A small masked image model, trained from scratch.
Model: 8.8M parameters, encoder arch vit, decoder width 192.
Training: soap at rate 0.002, 19800 steps, batches of 64.
Data: trained on regions of photos with short descriptions (Visual Genome), 101725 training examples, 12.5 epochs.
Rows from block 2 of the encoder of a small masked image model, named by matrix and row number. Rows with one number belong to one neuron. Each number is 128 + 24 x the weight over its row's rms, rounded and kept within 0 to 255. All counts start at 0. Numbers have three digits each. After the name is the row's rms in percent of the matrix's.
Before each neuron's rows are labels from the 100 images, of 14976, where the neuron reaches its highest value: "place" is the part of the image that holds the peak; "colour at peak" is the nearest of a few named colours to the mean colour under the peak. Only what is clearly more common there than usual is listed. The data: regions of photos with short descriptions (Visual Genome).
# fc1: MLP up (encoder.blocks.2.mlp.fc1.weight, 1280x320), inputs 214-319
# fc2: MLP down (encoder.blocks.2.mlp.fc2.weight, 320x1280, transposed), outputs 214-319

place: top centre
colour at peak: cyan
fc1.727 100:084130100107093142143127101160147133090157144149130130111118115139113140099136127111153122175103135136164087116076126121076126100119124140103109118140117143147069103137135106117169150148147115135085126149116120085152135138136124154104131157130102110149127130132107100148138156120141134134080143152135138093100135156102
fc2.727 100:145133149158121134129119122086120154138072098088147147167128131119128141173112102111118157121112117137138121150143122180136161145128154119162127144148131117170110141135127119107070139079146112131171114106120136148122099124147145074088087120095150158077145102091154146103102141112070103132142114125130154107147120152152

place: top right
colour at peak: white
fc1.701 109:132137137128093116104133144123135093166133142134119175101153111123105126193104142124127175114125125133146120118136126104142138105121109112087077142154129118122130112173131119122150123145160140107103156126125116159112156134096066137133112087146141130156132188113115132161092145144130179136154143119094120134103120119142
fc2.701 121:134130153141164096139121103118152115149106098139120084145149095110155148131151103142151079156117163096118184177165156140166152126114068096157124136143102125125107106133140168194105119149155133154132107097152135101131116112159171130089109102139132123135134075107143141125155146145111091145176087130131120133146115126126

place: top left
colour at peak: grey
fc1.242 098:145101135080142121136153133094091112157122118181134153132137145165149137106132133119141155165103158121135141109141141131123161129160119120082114162100126080162121124133089091111156140124130097151134112163142046128126172137171096166134096127111122155111106115103146120148151090104164127172139117114101084124120121144157
fc2.242 117:136150101128094141149115115134106119131147154137114117149124130127114126131111124129136112104136119138150149135121125121151120132136161180145166088124128149130164149127088165162094102161160120167128130087131172115113136125137141065095140111151090113118160171102082172118088096125117122094152171153104099141135102103141

place: top right; top left
colour at peak: grey
fc1.15 094:089127141124132110118156134126109128125153110129138113085131154124099126145133157148142107119103148106101137125143124156133131125110190100163128137128182131129126107101136138121129121127116137153115114152131138141119131121135127108151101081131123139086122094136065158125139139135134142148119108143117158167132125187147
fc2.15 078:131147158112115163150086124103117124088161126161098159146150123101120129137111126116110135179093139152138109120133146155119134118110130097161145137112152171140098105116117115123106134114107111127164129155116125118143132124151138121123154101109176096117110158133159128163145077110127097060144129141106125098102134060096

place: bottom centre
colour at peak: black
fc1.441 099:129102090106082166156155164103121088167149167105137139152157127173112134099124115127153091129124119133137101150116136121153132128142120109154100117116146117129147138133113157105159108138129124164163108096107125113100135178147123161158080118110166129145101123127119151095147150108150113097115139102124133124100130099126
fc2.441 084:145159128135140129144187117181130118057119113144154147121114131084135093181110147092134111129145097085117171122161109132163165144150136124139175088136090126144096133110169113120116113111116123083135148122117108119155108089135134139120151107132133133101128118143077147128111110078125158117148119148136082124109123142159

place: bottom centre
colour at peak: black
fc1.199 091:154122092127107113143125138144097132096120086097109142139127131101146070128152148111089152118128146121119121091129130136139096163157142122103146111089138103103140122138128118108134108128132149078065204138058109152148101117166120120141170149151126174129130110153151138111098114143186133161151115111114133124083119137144
fc2.199 101:117169134137140126126151124146129134137113155126137148108094113134127110093135138149177077122110129104110140185137150157103125154130125163113114122129151135147123120151178144131120100108138138140163122118134125127115121093100119085084112119091090134164073156114115167130136158154100120109145108175138093116120107141075

place: bottom right; middle right
colour at peak: grey
fc1.526 105:127120123087133130180139155108128122078170156120118152113088149100148164130109116138161122140151157143134139098149113112121145066106133115101123115158130174128137129152126123105122102145144133148125126106134108062096140128131120099127120129120128146172112116135068125153169143166075120099127116105062093137140123151126
fc2.526 116:132103155164108104105121126129098106154147129139132106132138065167114144111153137135094124134087123147140093166118122139125102171098098129125150144092108115134138139143130129126159149134087106135094130142139139169139121115135101161172118169114128084108093131143169111116110115092148134157125178114174122106097170104138

place: bottom left
colour at peak: brown
fc1.24 097:154137112112081141118115129126110131117136147133121094099111137138158102129108145117158133172106107125114148153168106112132097163112139098108120146122137110114129129113129113125123144111160099156145121071161113112126132126153114145099105127168106127079137102132102123088159207125118164080122114124145151149115102200132
fc2.24 070:136139115069154187135140109132124125157170108130155139141080069144102108129125141150127166124110155113180138125180161139122111102118124092152104119157100144124102136115132092134114127104135117111115114115096115146103117144117117157082128135146149141118080180133111158083122145087131124103151129156144113112091125105111

place: middle left
colour at peak: black
fc1.574 099:107137124066130097155151127132183092132150156129137122105135089109172109128163150140124089110127100089157118140145124131131140119169145108129149138137135174096150170116097129156110124118187123108135139089174150202127126166173086101092109129129137138169131095136132123123150154124119139150121131104133111112141120078132
fc2.574 077:152135119147144162142159142137103149109112101134142122099147165103137127126159102112118113104107130103124152125161125101135117102119111138166113133156126057147109112097149181088118096137111120121131166154103158098113131126128124146181135119120144134127146116145132153102122136125134127118118087117082125116146112095143

place: top centre
colour at peak: black
fc1.735 098:125133138108118153143158136150161154160184136142108158126122120131090104126194139160111131136107123110093096128117165096128151128133105136126150136133111114110120151175135072091156139129148098126120142145099127115140107144141105085105115104116146122156135077120133148083113115157141132115085168136136122136063101140145
fc2.735 085:121127143122141116133128122128097140153126163130134162146091155078122094093140101120153129118105163120115157180161146157173109136104148110175103140161100138140141113109141077105106113109150176148140071134084153155143138111109134110121118138161122127104095109130117198130094125127146125085075132132112136151100086149113

place: middle left
colour at peak: black
fc1.306 103:135125122165094134071116114179063109153134121135105099149151144137157093121122124088161169153112117129119119092124102151077114149158129139125153145148152135104110156079148108117164086110111120152160152158111107109155150148150158113100085163065137101142151148109141085104159128109127135108139132109095095130097151117169
fc2.306 096:100137111104144097175141115104176151080113111144144153131103126095094159117132124153129109099153121134142142152119185144168116162104156139137142115108129124145157094157133142131090152132163109128130120120133142157102103107089111108126159078153111139092098117175090170105104124130111131107132170145139132105117118163116

place: bottom right
colour at peak: brown
fc1.615 104:068145151066162152124134118100122149101124136145138149132125115134120123170129149104117160136141123089118149144116124155144128111107140123148093121109125124109098113159155149118142181133107120133146098168159084108120143163182124119123093123158126113108111122127153074127118156127134150113153141114152111138136167160100
fc2.615 090:169155120141149138117139125164104139094125147149127136111104134093127117109114122122138108097091134138123124083133139113140146128142111138110153107148133113132133137090115170151101101089134087118151127101112153152117130099097171131128145127113130143146130110105114212115121113121121103098115130141115145128130091149143

place: bottom centre; bottom left
colour at peak: pink
fc1.375 089:124093114109131165157167127106147126161100159129141137157161130125121144160128106124119126128110121078100127129119107130100107136127114177129157132126119116103117118125136131119086129121139141144088137137137166134129131157093128104169144136116099135094095143138106151135140127099089127118081097108120153126096104169132
fc2.375 097:135098121101110108118131177122095153109196089110177133138123118144156130098145159091156096104173102116160095167149093141145106151130113096056145150117088126131122173129169168124092105138122104108135173090115143123107084118117135130134159115122131128122154127121129124118119146163150154111102135145125081119150166130170

place: top right; top centre
colour at peak: grey
fc1.472 081:110108086126129109149145157101166106132179110127133134130108108117131121128118171116153110135097113087144118148108137113121141095100129116152117126142087153116096185128131125135119133115141117162117172134153142128129129144098101152089130138141129136070102124142122138100203130121122112180078104157120057135095135143129
fc2.472 096:135161160112159120120132116105104128145097084116073154151142142114145158138145112111140137129108127134101102148174125126096130130171091111101091164137120179088096108097105116108148106098094128145142099112110081086113103083142148152140128106104120126136110120124127119132131129107144144116166164110129139119133152088109

place: bottom centre
colour at peak: black
fc1.148 097:134090158132123175142113162143138081118154126139127153164132141118080155076131136098164077103142109119140123076116136141100147132139112164167124176136144120132125138100134134138169096158152123148163119141124153111119117134134180142138115140134153131124099128193129131116124107090144122131122086134139101121143150123121
fc2.148 085:130150104146130088164185151156132167126104112120123092083062103081155112127121110129095134138108161116136140188172121139138155157141136106095145093139106085155120148132156165105138125118134108114123179156123151111116124141102108081134131077145076134094128121119088136103109120172133147086121155142057137155145083163120

place: bottom centre
colour at peak: black
fc1.400 098:168134120098105171126134151120136153119099107152130138085135089145127153135112130156103115119130080128154157144107148152131153134120117105143136154168134078104122131148153114107111106120117101114121118060129159185133094114111147117139137167128164114107108115108119109150145138164133106119136143154166105132086108154089
fc2.400 073:100146130135154110140109096121174078126150091094099160144094135095144128142149115113159113134115151116130123100152123118137133125135130138129136114108148144170131107121155147177136100145139136155152125133068091099115140134134154127117143092145099159126124147156097150086147141109118122107133103131086125147141100124144

place: bottom left
colour at peak: grey
fc1.303 106:139130148113143128107134172153120144131134142164119082155125139149151124150122126105121162096075140128117129144165169075134135134079127123104120133122149125085143138159167161151174165121128144133139114122163199105122141130122157063112167121127129156120154114123147119109091149142126125102114146143151121131179156126113
fc2.303 116:106140148122144080094124111113156103145120072121109171107168102115121079125128098114096105130118125143094157156109128161151089147163118098154090107126164106128117132111085101113111131107127140113117106159123138112091116125150129112127148126120134130124080134159144147116137093104143084170139136137120078170153100167113

place: middle left
colour at peak: pink
fc1.552 094:121100117132112138131120137157140139127151112130119130066121111166105117152119163174192112155131092142121107139108131129093113091104133169079113111139115130176134109173145124123145108098134140131141124116147151104110132127132130079120113153118145139087109160114120153086100116134163127106163145121113129129138100175139
fc2.552 070:137119150127116164116102104108154122117161128133102125189136126139175109096118078095126117149071170134134102097150100109149128104169148148113146168176114105109144110136117108116130117136166120121153105130090072119159110111161176175151134106134160111127111124145095135109151148121136145134093066100146149140147115143150

place: bottom centre
colour at peak: brown
fc1.157 093:116103121112150093108132125167131117093094158126120113137112136146191106128167093113127096132093151108131127109119120165143116165109136112126113122097103112124133135201118158114152119113143124116105100078155144143159153143140119124104120167153130138118139088143132161155147161144087146135129129133131151088110159092168
fc2.157 123:167133139149114098129105095121110145118155083132150155120114131139135109098100128111083138104116149159107153110073131102124123115143118131133095141121139123139137130098093092110112150151129093134115113054094140146124155130145114062129150102148121128116154147104145135122117123141156137114133131121102140148114118153148

place: middle right
colour at peak: grey
fc1.250 090:143142123136100130139101104136128121133098069094073136138129098107147123160149159189128140118152129135150137171129173156086107119186158116143112171114146177178151143166139108129120149151160129133128075094102157154130152166160082149120123128147183126162105132165068103096137172110139100123112095101129109155153142135120
fc2.250 093:138106155060164151135130124137161125128123154165122129130094112148171118104111142120118141101079150140128136106155117113172131089126109141135184143140112070064156159121134115108110124132142096130115153108114143105160118133168156135110119112111125139105094138130135099150130135160126197151130087151117101125114115112110

place: top centre; bottom centre
colour at peak: blue
fc1.347 071:120143081100121116158158152152178119175119104106098123076109120110152157135122136091108100094160111126116088130134138150106141118173162113135119129133138174142125134085102120115138108131131173122115104139108128133147116164098117149104105093155154137144138145095107174078151114108170106103111100066147138151102135083135
fc2.347 101:097088068148144138102160172146127121173107143125100121137158137154136109151136155122119154097107163118135170113140135129148120134109126131124109136114121080068164098125114127117134153152115119089123171157144093147088112089165125134117139132110138147118140105146104129174078100127136124153094121136133095146176144114161

place: top right
colour at peak: black
fc1.736 101:134146123121101148113160116088095149080154135124116123125158125116122112149113131121138154175155126121084168161149090130077121137134135162165138152144150114107120098153145130140142132149141096133113098119143137111146134095176142079121146151132145142100138106144117186110104164142122127131127125140122144116116153234110
fc2.736 099:156125144157147124145091153110111089126092144119140160103130125109095166103161136118098096142062162160166076159107095127112125145104130099122146168134145125157150130109101132119111125116148148119096140117157142141134139143134178143152117105067094118165169100089143157138118113151178111119096139103123131133129136128107

place: bottom right
colour at peak: grey
fc1.556 092:133097105146136112112121156155099126102138124160125133155116120146157125121126103077126136073095159135120118082143156115160118131090147104106149147072091113115129098120141137122142112153131145119108097128135161111159186137149158131121177139146139159117127137162101138149102138128124113122125110128126128103111128089157
fc2.556 122:119106140102152092112109086138147118105129058159124119130153150135152101134109159132097139137182111169104134139110136077126133120094112157121109141141126133157110159114087119111103121148129090123125123086111101130098126106142172087157157130155100105119115107112151122072139083134165150110116103156118085139152129177137

place: centre; bottom centre
colour at peak: cyan
fc1.483 097:104131109147123151107128169132131127157115144131150143115165151146131130118144121111119116085142065188151143132145110127114157111163134144112192161132165127132138116106166113122120154096124168143127103131132123169144088186097129138116131098172105108145108133138126177114152101136126111125131138118125185147103102113116
fc2.483 084:099170175096147170147150094136092161108119149120145146119104122106102104116138096126158125138099139121103149108146147150130099081113140129120134123149096137176120115100086146129113121103150118119136147132124158126115147141150130133091124070160074125108138132109159157107109123110084112126092129178127091132116078151128

place: middle left
colour at peak: grey
fc1.488 109:147152088111111133114131098130115141157166087129106138119134146116126160076124133116139109096079123100117141117127145153091133077101152115074088126124141128145133133077146119104158108133131097133123120138123121153114142125099113188098136139114079085129145167115124145132142155093129138163132155153108126104117183174140
fc2.488 111:103099136106109153165140115136107169110140142132111141131098133146119105141105075146097098124172122148142152171118126145144112106134122118159092142156134153155089100146133138140073112133152153120158099147090147130159133126132106067118153106125173160079071111122125141088119117145085116069127115125127096108142065119129

place: centre
colour at peak: grey
fc1.185 108:116134151075138095150153139096123124111144176147119145125159114119141148137131114088132136141149093122110144127123159149067136160147131075087083117129154095109158141108103101077120139143117136140133157139146163140130136119145147115182132127151143124168127139102126183136129142157126121119111090115085129166161137164124
fc2.185 108:152135158137114146134113092120129120134157111128132129117100096159113116122128146166106099130090175128164118141157076085166119098123148169137167130175070139140109101137135151161146101093129116116120114116128091112119135141137102133069144128108109121121097137128167081122108123090122144155142158147145137087105141145126

place: top left; middle left
colour at peak: white
fc1.23 097:172124136139107109142145177100150146141155142139186132120128099147145167136152101082136130125100153111146092139086109156126118092101122086135088119131101107146159134155125182129160108106180129144129124129132126171130165114095111124135120204130131098152106096127151093179108167102098134119149142120156143113124147146120
fc2.23 094:111163144119165146096130129148119121168101141149113119122144141146094122097134119156066146148156115134108109112144142109124167134120110125173154131112120135182098125104093140100097140141109168160139097124106116138073116118144173169116174113137105144126156148168111136122133135136118105109090163152112124145131120136119

place: top centre; bottom centre
colour at peak: blue
fc1.282 082:125105105151094114134166127113140096148145124138135140125176114125115125121160138050088120104156110131184102141130142106138129108150134093178130172173163130108161129127076138128125137104111147141132135154146138156111111147126106155073127144097156117153102142117094138098130133133128124104121138118098139157090100080145
fc2.282 100:097128106155145137116125158166108144146109124126141148143111146154090141128138135115127142110094170142127144092103114126121114124121098147133129122110077077107150112133085138140113117137126131080150165138147081144097105109142154145153123121129119105097114087120122114133107111099125123139072158143164123137147099120148

place: middle right
colour at peak: grey
fc1.186 092:153132134143091135068147175160112122130133145140120155152137146148140133144113114135124153123141149148169104094136133126130124135114120094099168115139159115131156167165123083104120131145135124152143141105135084110114154151102112139095139108154148116173086131094155111162105114116099142098085155127113120163131130164102
fc2.186 107:152152144090112118091121082093112095103127107165133139161097139112088118142108116135111124176163114125120126140196088142111068119168135139155139124104112128100139154107101142100144113127131072160124140144088133133089112113128146163111119159117104140105124135155105125132109107149088173117143147132126125101127070101117

place: middle left
colour at peak: pink
fc1.599 102:125116139107106099098092135138110113140130138165151139127139102117075120167102128107135133151111128142140121101108177097148122138109108130097148167198111145123125105118158082133129145122160102136093096128138141114144153132100120162155139113119140125149150181144095155117126151146125138109151133140106103138122138099116
fc2.599 098:079171160115132137161133140160173117155092133105130114169091104108117122128152144115152106083123149130122159120090106124123136122130120124142075138145123102195159132110122146146140124135126126116139114120117160110093131095133159122086160115103133118120144134130103133155130121140116151153116121147109121142118128150112

place: bottom centre
colour at peak: blue
fc1.125 098:119085163100101121109112071127163137128137169112141125130060161142152139136143115065119127094162134160115146137133144125159147151086116172089129136105163138126117140100101135089141109075120121123151087118157110134058144156137090130123146139155148110105134113082129100098144134141151187116094157120128131121128157134135
fc2.125 065:129127127114117172169130159141132123099072125130108114133148136092126078143142150181135140148144113113163118117121153127125097128160125082105172107065103162125133151172133118119102083134104158150143098150083183192109140128100163087130112151123155135135164128169117155116128117123126080149157172149156092156121101133109

place: middle left
colour at peak: grey
fc1.72 085:100136151126123119116099099086119152142162116076169163136123145116088135114114116155126144155141114123132176119145075088120129124085132131134141117101122141130120144138139129145125161133121132132113118108170131112128103109129145101081166135098116121121107103101137124102145125138127121123123136076120148138096113142134
fc2.72 101:123099136117122111128103145111103131086112148154133126145151164187125132098127130112168128171099112131137089120122102112132136150134105125084144107145135118102146109147110103110147118142130143126117130111157135140126100089098126120156117147164109146099110078137157068172146130116138147151123159136128099104121106145139

place: bottom right
colour at peak: brown
fc1.766 091:116112145130104165121115113095114122082163147142113115142141127097119122168105113153140143170152131134102138148133101112118139135105123113141116167151157111114126107140149118114125138137129127131158108117134154112122155110165140108093131130127168152144118116118111169116112129146122146119120108105113123159134141223096
fc2.766 110:149102142186173083131123154126098072140139139131119131141117098158129150092149138095115122161119145187169062157099107144069088111125117139120172124113096147136150155125118136119124121113114106137096124155154137148143124144131142137186119126103084089131156122122148110133138105144172083117095166101106139110130125112121

place: bottom centre
colour at peak: brown
fc1.763 105:132093135108136105093144144152157110118171130108125149113124129115101143159127147107086143133135111131142100105102150123149134156144103146105129164144123113152120151152129126115168157149122148141122125139115123071185134195164126138121184132153147128085115140141085107123131151137092128154130106111167152103125136115095
fc2.763 124:115175115122143144133106160114147122137143181113145145110114088115146142132141117088134122085083140134137110103089137096157148119118152172102113156127130110158089134117125117120120149099104118165127108120101133085146144078117153119124117102084142184137154161117125144113124115112167110133139161130148159152099117145109

place: top right
colour at peak: grey
fc1.613 099:153113109123157083148152171152124104138107142120074127140143153161200108127120130136130128114075133096145148156157099117081112142136166139160109140157143158143112124138095107175132120153146134086081107082173085149126112098168113102166115129112164115073150106151151144147158126123153128138153138160103098130108133135153
fc2.613 098:081161129080074139151102091138151169094120125081136151109131150106093121151124141127102161091135136141114138117147141125151113128150127082132130142088133053107098094124136137149152075139121112133193148108096154110124149128124130139108164130181123156147131145108088160115129131112101100128166089129151149143123130143163

place: middle left
colour at peak: grey
fc1.703 100:137109121121144152107117122168103143154143168104132097102133121164096146151161160121134138101127113162159103102121173100138153113114139121067147122136125105169101191144111100091144111121125124146139128146097117126130107142138108110077138099108094121144099139114143128135103113151133145145089135133116090134142131115160
fc2.703 103:138128148075112141089143128139124107086139100120146122135073140118114102152095100156133103164185119125122150143127090158125114112167116107162096123125122130137141141107110151134139099123109092098125180132120127123145189135123126140100136146144128141114130116148110141162108129124100133139170138190105132148116104157076