config.yaml
train_examples: 101725
horizontal_flip: true
method: "mae"
encoder_norm: "layernorm"
encoder_mlp_ratio: 4
encoder_bias: "none"
encoder_qk_norm: true
encoder_positions: "sincos"
lr: 0.002
max_precond_dim: 1024
Rows from block 0 of the decoder of a small masked image model, named by matrix and row number. Rows with one number belong to one neuron. Each number is 500 + 25 x the weight over its row's rms, rounded and kept within 0 to 999. All counts start at 0. Numbers have three digits each. After the name is the row's rms in percent of the matrix's.
After each neuron's rows are labels from the 100 images, of 14976, where the neuron reaches its highest value: "responds to" is what is common among them. Only what is clearly more common there than usual is listed. The data: regions of photos with short descriptions (Visual Genome). In brackets: how many of the 100.
# fc1: MLP up (decoder.0.mlp.fc1.weight, 768x192), inputs 117-155
# fc2: MLP down (decoder.0.mlp.fc2.weight, 192x768, transposed), outputs 117-155

fc1.379 079:537523484477512496483505546509520528531533510492475515536511473491470513440477505502478493499493528528497500529524530
fc2.379 058:476526483524513510550522478489508480477510457502502493498509475467513501536528481496528529507526500498529467461472473
responds to: text has "white" (29); text has "blue" (28)

fc1.570 080:495480514522513568496505498472492494499516476496455508493481513483498497502497540462504484522512482496501508540478492
fc2.570 088:540474503552522452492535502519483496506477502518470506535528453487478466503472517544497476500519524507498493471536463
responds to: text has "green" (28)

fc1.423 091:483520497521518523565477498496514529508477504512519523493539494513512498518536523502454518500502500510530462511497482
fc2.423 062:497496505478494468487522503497487492492512483496479482505496510498490529538466488524549468480504516489501527505492521
responds to: text has "white" (30)

fc1.452 083:502470490469492510491490542504475512490505510472529503506480477446513542503539519499504512470486495489487556535476512
fc2.452 068:502583501497502489509552505538537473517533482504500495548482493543458487507471515519496499500524534497512476508488515
responds to: text has "blue" (25)

fc1.54 087:469497524524537496546493502467503486533466500516461521503511518513470531540473485524491509489487479496507493543476498
fc2.54 081:523514501466444496494520501531508522486510517512520546487520502508521484495554520510509479537495503475500489501542486
responds to: text has "red" (31)

fc1.114 086:545509488491523509505460520506535437526492505462468550531512513507524466465539475513492510523512498521494499470480498
fc2.114 085:445514499471479481485517478484488540484504510555500506487535474505478510574480541527494520500483467528529495509483470
responds to: text has "blue" (27)

fc1.283 080:519518486531511529508451491496510528464468553512496512491497504512511492550493514537493502529500481511492546527520470
fc2.283 046:487518523529470487468557520501472508526567493528510502490497515494490505479523514481562487465522551524510492504503522
responds to: text has "white" (38); text has "sky" (27)

fc1.123 083:491492492514476456529491456489555508513455454508495506519523542486494518514475549472435501489510436512494488477490472
fc2.123 083:553519482505550525492487521537444472544513543516516474503555485547521486509481509496443465494471516484488523513508490
responds to: text has "white" (32)

fc1.6 095:507485510533498506465470491467492523533496492517474540485475496520558533535464485517508489492507508491489505491506519
fc2.6 067:486511489463501472505527504533540488482516516491525494525511517480451493510551526505506481477482486520470511485514493
responds to: text has "white" (32)

fc1.740 080:495512488531495468511494483520523508522519480526485532524528487484489521503444464529508515495518490497537521513493472
fc2.740 050:503493510492501522473525512469506459485518478522508489485460528517508491509489508477497503509484533531456458487481521
responds to: text has "sky" (32); text has "white" (32)

fc1.275 094:466482505522496493521484529536493514461474515474476509486487502565531504476492512467526532479520500532470475479482527
fc2.275 085:503501486510479528539522465496478522513552465517522540471510478532481493511479487551476516528504544510537529538507501
responds to: text has "green" (25)

fc1.451 103:480520486505495563532500506481526487496500488492490510490525476512551454521500508506495513482512520476472541504513482
fc2.451 107:479453517497555483532500536484456512467520513517488547492499563496483510526452516513492477537481503499551497489513483
responds to: text has "red" (27)

fc1.692 099:507528469486485492489439548473526471460530470490476526511498479510536496499481525494475530497491506483439483473464508
fc2.692 088:517497520475536524468518469517509528511463532509503460487481540516470561498502457485474499487476507522538529520513523
responds to: text has "blue" (25)

fc1.312 092:463505536516475558530512507489555516510517502533540508484554511528516466482491528484487509539568527530504489479533511
fc2.312 091:505503505445478494510496487515454487481468521491481495464448469504495538534496454503522496474440512486519490472476480
responds to: text has "red" (25)

fc1.672 095:452455485518514531471506496506490516519464512497525485496512509495484521524520475513495475470487487517477497513513503
fc2.672 090:535491484522491504514496515467520448486566497473473513536474470451495462540514513502492516530493476485510472486495525
responds to: text has "blue" (27)

fc1.679 101:492448454511537519483496509526488533476484472477543519481467529475501475491527537506496486550498502523482500480485496
fc2.679 115:497521493489489485478489476479505516492525543486518518516520449452520457432473493457525527487498486512490531552524472
responds to: text has "green" (35)

fc1.445 097:464484471510534546508575488534487495460483496531502500516488522518483507528503505513498488499486513484488511491446492
fc2.445 078:496537475511496480490461482498550479521522523470497517503529478493492486490507500516516503493508497502525517482497520
responds to: text has "blue" (33)

fc1.349 100:505468501475502504518496536461516486516510538489494484525522502517524532509503456479489472475513528473514502480483532
fc2.349 104:511508496524487490467517502496491536522491494512493506477501509588475494469480552470502489541464454503510496539528439
responds to: text has "red" (28)

fc1.144 091:473501456482536483499499459509469476502477521482513480522510493560507510500483492496486492536525498480461477469529474
fc2.144 091:518507535509476534513489549509525482481508487507479506475503502441519478509537504497494487513459502503523551515478535
responds to: text has "blue" (25)